From a checkpoint of a small image classifier: 32-pixel images.
Rows from block 4 of a small image classifier, named by matrix and row number. Rows with one number belong to one neuron. Each number is 500 + 40 x the weight over its row's rms, rounded and kept within 0 to 999. All counts start at 0. Numbers have three digits each. After the name is the row's rms in percent of the matrix's.
After each neuron's rows are labels from the 100 images, of 14976, where the neuron reaches its highest value: "colour at peak" is the nearest of a few named colours to the mean colour under the peak. Only what is clearly more common there than usual is listed. The data: crops of objects in photos (Visual Genome).
# fc1: MLP up (model.blocks.4.mlp.fc1.weight, 1024x256), inputs 0-127
# fc2: MLP down (model.blocks.4.mlp.fc2.weight, 256x1024, transposed), outputs 0-127

fc1.48 101:526549586534456442515459462530472473553456438500478541440512488504493437478526501507470487502549472460546516510444461475542510512471539546528560445462518447522417489476524491450500450463536521466529455457558552453541542464455531475520455548544472434616473522546546499463507475532570483454512518486486491466477519544539512555428514518500522510459481499531527437533532533475570536538447
fc2.48 092:479519467447512505565567461472415498533514417504521529497508522466472507465472531451483529469452493514522512490471546449471512511507450515590523504516499549593487466489503432480463502454521523549488501518456505440437519555486495407579498477504533538497520431508485508457471486565431460500492441443589487541514460490567529493551496449470461559487456439500531611435452530525615550516507
colour at peak: brown

fc1.59 104:484532539540511487522463481501536479454517551458481466522505534493423505484446442537460412470459538496484533542522485509514468585479533457468574512507553551505523492463469485433480465447575428520448458491477515516545566473469479550576526566451489536540523478456456548524521524526591479404451529462632505532513533457520527540475508456499513517556450537481474476505483481551493498480555
fc2.59 119:399605477430535506522558481491505529511542461548506529458497511480527524506513518484531539463504442402541524478436570511488509461548504478453494503519499605532444540457486556460545555553473596451485535527479500567514469497471482488574475503483469456558475506561430443459494513501586475524513506442488496478531488520488511461492449556486539504500508438489500521476507504541532489518462
colour at peak: yellow

fc1.649 100:500476406491487476544472495570504528468516473501515539402490547527469503474532459549532530515508487587511498519497560471456545442506518531476507449473461458530520442423452528520556490517442430512424532511500491492526548507505452524508460523487484466507535538527538455450516490447553511465570423505470452468489506569477512488590519523481512537543497595429447481544499479511533509558492
fc2.649 106:542469529543508468494515491433469451456510456499518498431502539477562455508560490517479429475565486399517515445503486525608488502507564470492563534483424566500542443472487437539549471512485418460459463482482413478521505512519535516486498537483504512488444495503499524523483536479534486511516501521589528543454507498540473599542459533480506424527505465477564471552468409482468457503501
colour at peak: grey

fc1.201 097:563488577490464519401473566446524517536527535471460466467550563507460503454500512600558488536436563516554520504534503459487487475461530485447529521493440532482506444461484530523486448505543505497559506496537530528551461583530565475494529453430443500571554517433447510464473503561509437537457467498493489478499459486547536592453455436490536481513494572535478563571520575483515457539536
fc2.201 105:496535518476498508484546436563432498524518493547488509486538498589478497470569504547409490488463469479495450490529493481483463460559461491575518502499449539464541424441492557489554482533490515495508539471458434473538537586491523465515538461549529447468549514549494536474598544497457524485581491490536464485430529509474494463577507494497509414471509431497507516461461447502509461531574
colour at peak: yellow; orange

fc1.569 092:536481578475539411534455503465474512473461476468587490541435504503486461530476467478480511521551527442490474515588505554493554587480414571488471482497484505534455503509577485516477495525498495549459531466526528449525525414517476514470478487441403475543581508533488443530491531448437492463564570527458525489488499490514472518492505512457459500474522508553565515515510501532484514504574
fc2.569 084:579506510494496563519462568458531447502498466473479507491541487492481523550499439477493503532583564531430437543465505478473490516499544553547489472484509498430553542501502481460488522540508430518510474458567456487446517547475554502479467436478444554537497471495461524511472454491530544550459555469610450468497498579579462432525517493536517488541511510470521489500523528510551489520538
colour at peak: brown

fc1.560 108:528483522550512461542496504481514471540495513500423543522488474504408505520561508490479566472462516496500470511436510583511471546470508478455511453431488555521475550469495483489480492488482468539511459492403466501495576495506465551520478537539558476387523499496489568593497538485526518551515564530439499539564504531474545507478506512578497495420496509429498522514459494476520420461507
fc2.560 082:502462453458443563414526432488553599489511532549490481533542531540533449511507505465556421588488476544500505428471467507469525531499468490539544507528520498465480555525472452486481537507475538462519430467516511559502561479510524508517584503530520468484450588483541467434479461500453538445613449464556491517415480478422417542478430517470515535500512452535481518402531480504484441522455
colour at peak: grey

fc1.232 100:456505551553443512535498495438455508495474541528513442473546495518473459457543456571513449486470505454436523511531558560488455496456508436431480489576504527463512535448556564505498446498569499468590464542511600515482459508545496528549536525549463576481542483488372482525477483413528529520449486507504498499462440469524460563489473511525434508541478491478491543491521502443514484513447
fc2.232 103:531480575520583494477401424475500491535449501541444498498610532526461551506482580496449494506541525575494509481497478534515532509444560528487487531454502552442447508545452497489523471498522433531522515589512410537496417554443513475526567462459473489487491515525456504538554522549524479517550529470450448578471470486515495519518499451459521525454564421474492475465492515606463452454447
colour at peak: yellow

fc1.680 103:507493490480499492487508458386558472501462472511473511555471515488470467548475506551509561546547479435483539463598456495513515509473532575525494510452527468497521454526518494465414444466537499512451524467503504420496525468517575477566478558518577504509495473526398449504448518542448462479546522425490443480452493569536525582555498501551498450470499584489542542528430428436447459490403
fc2.680 090:500529454567486500477581565501550457473530556585488551488513496499462540511504529506551476435533471521505582391518498539521520517466504501507513499550531471544520524534541519421552530461505449506577517469528555528510544465412487458495505430522545480509430516507503517476542433567508504510522518415558494496481489446472478529495501497510497504513476532526519467493543472529507438546511
colour at peak: black

fc1.489 101:457477578549495528471475501478516483519492448537459526478533549519533487506492523524495455518521424550498557414527499500457463411500562503523487492518462479506605472519514520529548499402443513462539492508467545491478522475517508491431466550486548490530469494502507435447567490492480466495475512445533494491528489570587543493510448499495575511507492505570551499494511480510448566538544
fc2.489 120:445482447502456540561518527515482554428465500551449504545508472471474556596419445495527489511516451520491483478475519532527477506493452562525484491530518520435545483511442530500463542520485540503523532464489571451573511625421537557453560582468473483491502486563521521449487473437514491465489548505569465523524491448448462475506463482469476570451442458553499461461524575467528520512454
colour at peak: red

fc1.312 099:530568625502507511410456492481560519498463466551535485495503497460482511464528489560518421558497545522517512515556535434392446506483504552520543475503486545504472491439546526452479561463481519439522478565409571475484474527531508519526473526533575514465552512460566492519553519458482479508479492462519593496466469498497483498514454518522500549486519534541481468466452534491514590478484
fc2.312 108:492502429534494475551484442410561501555432520477520470555562397488510481453437512534517532571518439504513568567521497490500547480561516543482516520480483510476498422500476546558504613519511526546357557509522467514487457513547458511535516477529485466502530435517511520484563480501495508463477501567654495475450503494561544505548480481500512550542532492510473452526468485451511518589526
colour at peak: red

fc1.22 102:493465490443545486510424485492505503499516468574490515496550474503462486552473435515538480501480467488511508509456473509528544501536482550458497550488612489578507488500455508478549490503477516474531529493523397411543484525490474461503561482473476574509476504474559494433556457454492518458470517526489531525500508500456541523410454538473459520492509480419511480530484455553460524482395
fc2.22 091:463585565509416482480539480454555450460538506433645490517566490495470512482494476504545478536475442518495525449538570473510526539418496468488557431515500539564460458517506526528488487509408535483501428477498501566501509496496547441499496473504536439458466444446447519556524498498517518516516455568569512455487533580534459453554577436547511504533560487495479551500444480533495554445536
colour at peak: brown

fc1.463 096:527495479476458470530450495545505527484536444450427494473461507531449529520508493485452535437467517496486485650500524515504504482526442488533462514430482509497529455591510509464506462478541508525494503512558526548513496450403457485496599448529515575468505448536432490502522501506541458501532543463461509447474492494462421537540510531479482474483542549638519561525434514517522496437462
fc2.463 095:476503503472504518451551537456564533467472519446467405544476490485542520504535479498557509482525473513541453505531501453530503526537434421458524484474491458522475456527369511423474486562566532491564469497525501485445489505514466539486541448438495491441483577479513512541533463571486434565528523504497455525509457500550534513560504579578513537505504503454496539488474478495533448529545
colour at peak: blue

fc1.326 097:474572445471456480533520463478502527468510548472518514469472491528471500478475539503504505528563478497460569523504522488434461487515483482458489432549487529503584534475507490467485571618439435477470489421374473460536548560466505519445433488494504471524546512493532493524480522496482470501493551451498574505538487422466387481473413474448413496483470471438430465520489520515514548512519
fc2.326 084:497494480456512455499474508570531545598583469453549495508533478481470541478478566515606513567484550525559458517475452544472538577492605498462420463489521456537393519500544486533535496523571493505482482493575514477479458463477563512428558496476576557519492500472437499508449482515512520475525475475479502520518535464586485531588396505534539499438389551550501508473471477496565452430465
colour at peak: orange; pink

fc1.741 101:512466559524608470538491448493559502476503545511533481563503539529559534480460540413442487537479497555535467556486543477488464505529466497450467520550490504483512493512484477456468534497547530530546449523534535486509541512451529474546509580534600535576493447439516485609443426478508449544510511506498488520466568504540470554466480392511536565469517501553492488441549498486535558495518
fc2.741 119:472604457593481475497559493483586560550519541546479515493433415482482539568477441567476463485581504475459465540488524483450432526532460487494479484453496493574428519471518491495565501418405521562421518499489470533524500496489489467569446470531484493516490484555504536469408483539576470488483491514526523529487545545481539475554493468502524490537529440470454461497522470506528465479469
colour at peak: white

fc1.147 101:510476526458454470546533551454517533536467453488509516511508526531472537457440516454513535485425432505431469509506495492402551490478504469482448479503500492466524457425470506539630477458527542527473394502489472492624524456518493487498456488519472506550369523497562548527492546519536509514442466512399447476525547459494486419560537502473528529577483550597512486507488476540441500508491
fc2.147 115:476439529501492548528490487478460560505577549458511511482503520476465490524551444510505525449535474538444530527498489475482523505419493545518506519503449415568466522486543523432476480474542536491508475497575419458533475530438534495495490535428481507499555484476524477527425491533519508451542511538533439526480526497519486547432443437549499543588535555479496513522533474482451520337601
colour at peak: grey

fc1.63 096:478474484386448474524424485538528513540461407529513541539507472533479531483500506536494553462416479508513462549460527543505466464432502482499463553496512428444523514458519531596506495514454564490496483595493479412580481551510503502474570485493461560448444534478474571463428512440572490544524494466467497530532508488453540435556585453541473526433441526554587503488570484523440452558498
fc2.63 095:466450538469533491470542485521477510465589555454538458516505499401496442522517545498491538507497507504484530482531421529576454539555497505454593550441514534582452477503497446460382484554491488445518472478532536520465496495502471515415511477496524440492550535416490540438427485550457513463510485564497497543491501598468496491443464452443522492483506523496489551518473538515528504494524
colour at peak: black

fc1.1 107:530496569575458483482482566601562483504495474505507511476413472540475551418523562526427489548510474576458502459534508541450473502554515464486511452540516522541522464510524506481410450503522541498460548492607493521536523456500569496595467473550503514495549492545511520424438491446497495521489474544508468581489519519519455496475501499553494565456474522538449443538526518452461471496447
fc2.1 102:493570537463554484490451467499480565548510491459504498530543490497508531508390414522501506511444502437516496605452542464531470500538461472579587483457564538526549506530513471526482533460409502560499540552486454493527591478451528464466491485516511480436461555522484541455561542430505509558543553484532512503466562452445525466493497548537546478509473479438481559504422466503506535568535
colour at peak: yellow

fc1.682 098:461478535539464485513543493548484562435507477485544484514444527491445518455494503487516443547497457477540515496462618458525481455514471506477485510470490494551492462462478494563528515593362577472491454464508483479495528499509502508450520409504542483525539503494530490503511567475509488470504519425444524561518501509437526446549487515465509575525499564558510540506447528484549516539467
fc2.682 092:548575453486494532463427564590469429505515483450470550510488455487427536485535493582557548497471435536553492478527609556465542422526508471458556482504499528561515473492513471528451521488494509533491490440390466504547558483497518490481500549489497506478446471499447417423593488518477554534538494475537561481539559525464510553508519447452544474566534493578483553573451538439514514491499
colour at peak: cyan; blue

fc1.518 105:535464520483500459465534451520449564505483463461519451462425525495550517458521427513470508529500563461583492471474473440519505527524456470530491552496478549556515497467580514523507446484464519574545507456467562562512503488525534447467467535524525523503492519439404524583474456449477483507512484556443516434459448509558388552540529492477470486530446567503541441520507575461471528570454
fc2.518 096:441422534428497588487471488465562531461465578482503483511495517550539516479454502481575488467433526480458534536515485517529522496548548460496530472466473473544488545558520555521491591494580516487461478498484527457516495440454517502562440530494519496463516528532505519418564555496510429496528435473433429501514500471430516475543481473500450532437533419531545517486515545421525488455525
colour at peak: green

fc1.318 105:489559522486517489482457483483554489542476523474576495482461528441538454505472535561538499537568524494471455535450512524560559539558585487530560538501499563476537430483427486506531539476532457517495471516620438463500483514487489570435504581564495511594491474462510522530491492487519519512426476517427541457504447539540403508427464566459462560550545486492512509477513591508430564508448
fc2.318 097:546521449531473435485545540468508457463459516504462561489486469514527567488505503468552527503547485547581489532492506406524527503487451428449436490435539518528538528450458536502515456490456531540456527538515506515513481487574556513502463511443433523488480441550494556526538523528432465621547502493527458511578463528487534584537442508475554518463436559445551488540490549464492436553490
colour at peak: cyan

fc1.405 108:472443563551485445479526453473488495491495483484502487482507488503461486608494482451504549462519546570459515500445501458507535480460480519524475484511526518489500512496598540522516527445560536484503430459487432516495554498532498402408505486495524481545438507478506555590567528533485547556553518539505458503483465519525530460505475434438470477535467502455500477459523511541598537510566
fc2.405 112:422547452462463473536582510483507524464460466495481488476498526578429547435448490478465537507569470501530502492603484509455553514522499515490530496489542418512482480494514438456467510531462540595506529467553569443531551548475517470460531508515449559435514529501472541467436493459485473515483515499515533543473536490562512504477518546460413530462589511563510524488481469536566561495531
colour at peak: brown; black

fc1.377 104:466454572538394392486421469476513481467523483544424521496477539496512405486464520498541526466483458499467579552489429521498467500548456419475485474463585453517469502469502546541511551576565476575523488492570566497451519515412450517496529472478475511529406527489530414611362418505440545433547518490473541531523547562411535461490517487530484448509574474478464518528540499508465485482480
fc2.377 124:535474456484537511448458453464464526468505507506447486489566467504457537456484493441500447534515582540511518454472489494481467523503548498580486546451465478468455543411509538573488426491461533520541473502492487531506473555500563493517500400565478533498446473469525498567481453478492472474520505501558507440553579439495461502537468549506516544489506554514485551492516455519484504474470
colour at peak: blue

fc1.202 103:528526547470511498555511469490433537487526504497553540535556505455490536506578460553517442544495486500496466533457414504545519475468425477547531399589598484426525522467536497522505529517549423514510476468535561482505521547504499473476515481399526495472458531489479482511480536463516491470506576501481512558571443534454423463493531496440474484493499464505494533508400533491575513614484
fc2.202 103:519548523567508488466522496539480440497516558496468467543493514532477423558461499452455469460440539526512523493522416520510504450516569542479522500425498499495515538586410493525512498533553491475419468556474500494503463574509499440552491482489553532455519450521532463489528505495508500496484474456486503501502537465585537453528508517505535520525431490478515543474436500550512449522505
colour at peak: orange

fc1.445 105:475527509525489535502482509500580557446461514531548441476547510517545548478478530507495527535452514518425548448564531463432535566548474485487517545506473507533577538464553462492516479506462525514552515521538461484493422544602548531498488505493500497497498528481573561498536481521484473550428469495585499592511504512539487454481447476403567539498446587516506506503422579462478506481498
fc2.445 105:486443524549535483512427464486474465570472507469527519486495517445419549500507518509503531510526498636506483467487478536525519535486483526478512481499575575535501454470530498561532491529466444556396481512528467453521537496554476508547403458635516409515577563507502504463471484515518493494503486482554554477531523503522432571458505534471521479506464536434572442470471485422508532519483
colour at peak: red

fc1.166 100:493439489514518449505467505441567510528492540467494517492558510421492514489562398395456524510513511467457545443460445530551549523424516540499443516486495484499472538532483549552451546545501476487529439576554456439551489426423535501516404504503503520535497556475542518551468487531577476413533456520496539527494508525474447490525497538438485484503547532563465423521548507526472366486493
fc2.166 096:466552523542563480509474527487441438535615518435540469533497548453452483506528498520483494488541553478487486510511488513457463491441555519526583477470523512467435481518515456473498422432493573511563540526482564482479552535503455540479479481555477519577489449546488496444521503498465492515489449482507518460507484492483551481426503496512543443462529487473583431491450497540573579577471
colour at peak: black

fc1.740 107:539523462480545604472475529460603515520499444510496522556536587525467426595512448502478498556432498559481505448448505528507444465419494480518512434505565540501513483470563447539389488517524492546485466545466529609539507488485497507449528487484528532458559523502494495587531535490506475518510522454513535508534443486469542515509456513429469454475522449524504485496476508502527536502505
fc2.740 098:456471489583553506502497457501533501556478493526488517523523509505482482456507497477456507496465531478473528554528504501472486515446444561442517519541488581476501522507490495518544478550535438543507503439469558454530570482475504492506465562560425420550466503469618525558420538466522524425476451528503496539536434512525537470501480491500471528479449560510500469558493539472549506462523
colour at peak: black

fc1.600 105:466434470495459530519487516483564502470496491575515537568453487487520504507482580491459470533522490524425533521494546514474595519501542543531574565542449513476473455456518455505530468493464473420496515413513480456488507557497562498484507538477503455568465577490522507504495574500435497577529367472504479518468488451397534466448445485548523470474510479461537505570452470466547550524492
fc2.600 111:442548488491453453472531543538490532455534498492470541512480490519466440512500633502556489390488491519522455458462492530485500528547503475464481506489526505509473481517467491574513523484471536519525553536500555508511466570508429519531476483489501429544411418529450494493473470487523533499541494482525505489480531472492520492545548557490566491478618539523529463468437553494534467484498
colour at peak: grey

fc1.243 097:539529499448550457514488468451450531424497467488474447455543488449519548464514524460516516559499469502539463507469512523564428475490483533528495529442473543602551523480498591472514517516505530495551469520451548491521518582457543468494508525454514452482499488521463490501515550516503490537569468473439513460546573516515506524461429515477426477497515521452546593498542570481491541463438
fc2.243 074:453572549582458505460449529412476483495507509550489519455534529502561536574533419497491460475429512515502511504442447490501534510458549498580494441510525555494528463509485495477499505545477479528472565443484493506571451515524496503442501458477555470488508481497443481452454492492475533477555463461502492556497498495425527455513417505527501492515542598514502557506547437525460496520549
colour at peak: pink

fc1.664 097:495502536430453497526523553501532471494491483524598523441494539466488516596435427522500515382516519541541500539557553479477476522456472547512521508511498612541471511540520456451502518508482493478460492489506504474471443608445485526490472496525497454550514528473470479506484429500498538538476427520533580483480391507494507519552545470462478465487536474543491456425484512425526501513518
fc2.664 090:463502570420538432488436502467561493523500442462566443497454459461463495459502535502520513402499606471498499421493529534548430541513514417525449450500511546494513473534512458590531527497581568541593438539510483546545506455524541520404483509529490510446542516476536513566530495483461470564505493551496519491542584530478446526466476518457526441466454520440511490487537516492524453549519
colour at peak: red

fc1.707 096:507456482496538466545409474486539521443496433533540479479479528496405540490536552571532480545520458477508531483492558516540503466533497470552485516478508454521494527473441472456439579535471439476515536466475491490542519447449546526487509443520519485414457528536590485571474494505507596456436516527545530530472529531431547487515547483404417461481481513375561511521456513564474515469549
fc2.707 100:491468431463588507556486443405474500439479466496470475579504476515533470459483409462523534510441500509528527515435520541517497474498512522489466586590502497521445574488556538542456531490471524572545508514470551442520496467530517521401473497539600547542469519503480501484466550517476462482470456475456504557487425493525548438522453447479438528471608512434514534510532528453511539533510
colour at peak: pink

fc1.639 092:488457509575540499516502461494452527499429456525497470605485465459464475537446565493493489509457527487487459514488474525499462566544432471489531511503461518453429511493547471493462540451509410519485415543466535468508565531498517501550485510517435538463403537554516445464559585461479471490508482464453525493522470433475496490487521527541528517454533468560495643573488461547460454495516
fc2.639 089:557490510527479415512506488511538455514505458451462559499525442475506505473542538445420499462509488456496534512483473547523470464463427415490439522517546518475491485601444555536487501523516526504513499524572508506349476577492466461471511473466499459441484529447532557528491436462510491440500502553559545456476509451530519497456489464472481513461560504495477605432490572502413456465497
colour at peak: grey

fc1.462 100:464480488518510487521541482502516434462484452511566478495508519440483477557521497514537502509448543476450518506507484546443415553468489464442436500532510501537521489519517513572512521490508495504463485523517445548545503516538527450497542457528509534515450500513488472520505525469531525574532482453467486482552443498528541480499546510428433489423543545522494521506566540549488523477539
fc2.462 080:552573453548505516501488462511571472499540505462563510516547579534485478532535520527500550468483468509519585513480520531478405495376563486515514508429516505549542520470573503498483494587485521465553476487516452509549518439485463464513469441499457490468516508528475519522489474507425499523408559491486590534490561525530493448509517560511504485475460468523530551421475534503519451467495
colour at peak: pink

fc1.320 108:506482532347497468528498511552560559515506464500498436429541472481478470478482520470559447482469539487479560499452525553485510506577487425485503487504514523430490523506469508517512565575522530528534470514451471504499493501400501400508516573559592511432465490495487491554553441540481453439466440469510538475478527493502466512481483457455491460469510504420538492475442500445494487489524
fc2.320 087:475541478591490492483443561503468441504406506390524526527479524487443510467475507530517522391412516514466541498504465537471562546475469494478488445506474478540583478520569478543478546413546500527551538587543511492516545514472490522555464452436493557550558497434500524538451500536451470488550521510485537533549471536494515518507547551550485441477474535501464535514475487463475515499544
colour at peak: brown

fc1.704 095:486520487483537492509529466467545485525494474503529480527533516502508570524442458505518416486477486437444542526499507528465560528530491465507500485530546487520508596487537461430564471576482483555557500576456574487506542442485534475562515534484534469497544484490473498551586492502526451466468535539507504490469529543541441445504500496450548499438430474482530483509506491482484508397483
fc2.704 084:466483459507473541494540507461496450523454523491439382478480461445515491537524500501538562502495509495485483541453475444523517414401517510431520530491454523513416413521559532480521558462575499563453533573507529492498502488544486434464523521514565539595537532458493506467567455512512496445472443491554493472582493495487523469457537458525545588523515513472453520522561414493504478523433
colour at peak: red

fc1.535 095:514420500451471485484551520511550474508499538440490500484454485478483509515489516442477468499491561453528520488505569517489473461528494498524507537513498515553458501471514470490569522541439473547527443464494558506517440538452523537469545477524478427461507498534478408576459501494549544563473414435547505559499488458522544509516493496555481516571535498481434454418469531551525436430558
fc2.535 093:418514501531497468503499548552504508515518468475489509460568539532493509543521471388497433475497476484542473514517474465526495576570530490499487464429457507491526533493495559480479504514473546506504440515461487458493532505480532525470510442520507519416563539564545475523466525535547528461537499569423453467470448489528522456541443521482539457482472492473515475555470445522481358505451
colour at peak: green

fc1.745 107:503578485506506513471533425538522531537509528425432535524535501464459536538519549468480484528507537466498542486463514460428483484549540560419518515501491444478517485444498422517540515499539543534526477585466554497535471471468517527505484545500541463572508436598487477463471537557474475519524485483466492472470460446542452506571521509440469465457468534531491447451517518458574562447491
fc2.745 116:453450479535520516486522498587456578471437531543511471527517473468510479586561490455501460556480524550523480499464465547506468585536509448589528454464536548537506431488479528544516451530561451463462530447437482596469472490512549453564551523490544472488466545482545475446576505512488501536547490438514422531555519510465505517470503490541454504470481518472482515473551478510480469457502
colour at peak: orange

fc1.293 093:479521532462484451479445434412569518479459440530534438511477537492472496512509511496474444470588607506515539514516550470516502456430517482510491484465507507503511506475467437526470520454400453497467467529565507553516500452493425515459461493529468520555483562485540463506477457494518534537490518489468491498594518518528469517490500577482460531426540535497610525558523568480517555502503
fc2.293 083:404522568487548478525546541515481410513506447527475479455477516471588485459457506496536533542573472514543482503544514463545509544527526493515525486443502497537540562438433504465420485422555516503503532478479548426524486489506499514494468531507488482531444460483503468516536510473570515506517515453428473513445563511442448574527517514525517492476474446450471495527535461512485518495478
colour at peak: cyan; white

fc1.30 111:490502494541562479482537421533567560495515475481519536500406550477507496472534526502419480503502473506536568508496444470566535472513566461557470518523479424429501466469449474480501504436519383480488493579478472474474451526471585517479521501501509532588524578486510561487501561495499569545551454519495484513505486544458491505497452503595473513537487537466503513495512509421481510488484
fc2.30 078:465502472492504487477486502524472448485492498467492530494495528499552518498421505465519569514554468532536506497520446446468558517508514462486565518474530511493470545464488559521573493556463532487573551555476416438457574510467562465462559613483577547519497606510466571481512519501527473489554475447427472493453488497478501535494457485509484445462525510451553515502545490549497525473446
colour at peak: black

fc1.644 103:549439498504490489442509505476556496539416492512554546480492449556448523548485489478473525452450554571504590455456519487528536456455562482444504548514444453444565469511489504484484578552577591472491442468410439456530445513475447493465548459442496564505533517434498537500568564522436522524433567459541545521448450509515423464446526493507526521531463476466517571473529496457419534453510
fc2.644 109:530535523524467516480467484561512501493504555510506571429481485456541476446483528536483446506475432451521457419526482500494551526525534414506498469503561514500525552471452407516533463416534479520451582465492482488443558558502465539502579501485467480470496448480449520473532448538515530553502492506452550499513437515545507569471481476486513553501479485530522524488465463485472568525417
colour at peak: yellow; orange

fc1.471 101:473575534574483537490489487418498492532514486527506486458549563499488513501501485559491489549465457436540523551507469524515546534446483387596535492539533532453525491456566468550482463493541497443468437531513530580545546532563446434458428528528561534546436548472456522548534614472477452557550533510518487457505457551483492520495466511453522489486483546523561527512407517483513493471511
fc2.471 109:438510563549516527482566462498477495495518443539380549520458536536519453503595531478492475504498449526460466500522470531446579535597466568471520474516578587435504520395465459447503546442488505532529510530487489466465488530512450489506478534528435541493477459453571496566534461554557469508539513540551523513489456469465554472520533497485478446482603579588488467543516525532560452449504
colour at peak: orange; yellow

fc1.82 097:469543566541524563466544483458451489489413510566524494446459511530532498532552549447561452517475517489536488452542475527459448511518463432471561438562409545507488575497549505536507476550493497530542567524552479473460522501548479467552496543522443490462429500477564467511531495420479520509558492556497519530510451551454488477461509543526444533421391425492543572519445493484483502528442
fc2.82 111:460396508406519464491501456481500531546571523448503501534530526513550514464461486485359538465560556546534533519523543532492511490466473529507500459510546496487538418540456483484444504555570509448426478546505484535477456507447538483501506491513569501522520412497508530532566413457503451521540501419502470474520489509448444620451485515580520521596537503534463513506548527478528515460481
colour at peak: grey

fc1.427 095:445513449542496559510495409513551501442531417527500456456516493550475485592513485462609489533486464500489581494490493508488488455496507538519534464452483522521519474432491520490550526514445545563523529508540551484519478530559482558497506518555514492498523503527533477465451479441514506492488499513393590458500572524497506469444551512461479490430525488458517477459482521518501460508440
fc2.427 087:530460462498565526497485519514532597473488481577469515465476507492496494533472502508505453493534519537515558517439522485566518495547518420469495486541468530470520609452471515506521460477476474447454600460517404410501539516507539515528479468482474406570524491537576556507507454459447471538537462416494528505592456498501384568524452494490427469553554505423516421520522449511534499511496
colour at peak: grey

fc1.435 101:479434488481505510508408447490507506403490489487512528516546487521529450451560568520454449488448463480444581496575522579529492502485467536444445486482484475458527470569431467507496412502553497505549501407520472509471533523488571425521520502514562499504532500527553528516475532451481417547531496438504474520469443520545540486449488595505526548462454578483489495484514499519525484523483
fc2.435 113:473473503458601492487489507533474560495529464525537490512501556517538560486545501513458521497482515579510549413498426456544489498438526551504550498538475488503467494485521452516449542479418512503445495549515412497430505485480448536486548529479459566524589450491474548519504451548507552487543553436528475457548484520549460474487484436494541519539548470539465526518525459469521505490448
colour at peak: white

fc1.305 101:501499451468480557519565549456546579525484576516473472566560513574424452488523423452513502512477477581499479576450509523486482485462441510515512412480518445537539513468514532522460528546555440510546514520473517515522564557439510480465512455436446516459508460511496460484519509459491542527472538535430470505481429550479529440570463500515527548544469507492554459442434508466552443504522
fc2.305 102:493463490510499568523512477491501535546518553405449517550496547500509429497526458456499472539501523526486530466544461433473509413472513517507476528439460524520451482491562504579459486558545467444485556472461520471498481385496522481516573509532551540523462521485536507472538492581537422569447478496486490508483454544450486585460488450435491504473558467509535480534528472536517557497479
colour at peak: green

fc1.360 113:536448466555523445556472488465505508564505509419491541542491550483486455542574512513442470545474418445509515465437552544466468484464512521499598532532500498340516441501496560509540512477481441459489446557540520528455472577504528469514566541499465484458474461472437506462484431443427575538455449470556510502471476442513466467442491522489528470503522533506519531557435562451565542519545
fc2.360 103:557452484490414490463449511483517482451523591508542524473471567525539541499486563476523479560510474429503501573525584571497520472479559533565493436437555557558490468537485482527492501528536517474537568493470477508523476514539594496402527458458516406449530526508535460504506522525463492463479503525495508598585514495486493446487440504534491430569492517543508479475510547468500437528539
colour at peak: green

fc1.309 104:536503513516514607539412529514519521491477486597482484560426482521497483473469437484566467517469507549489490479485424442499540479434469410514488495469530513505507479515460529548523446498515472512494447562531515472491520559468506446511553501490489535526511566528534540457494543518430536506530506432490483453391498467529492549572510487428428524526540461459520472562567531527437512486466
fc2.309 109:556540435514473440541536429534475491479543511470540459539464525504484500479519493470362509465536510508576513560497470484550478526527450458603487525497492515446502502483526491494531480500482465522523529483494566506513475530510545542394435512532490488475491523451489511483475511514572507463485429437477487488577474489486553554507565356529485473485490541485459523423451445493496498464537
colour at peak: white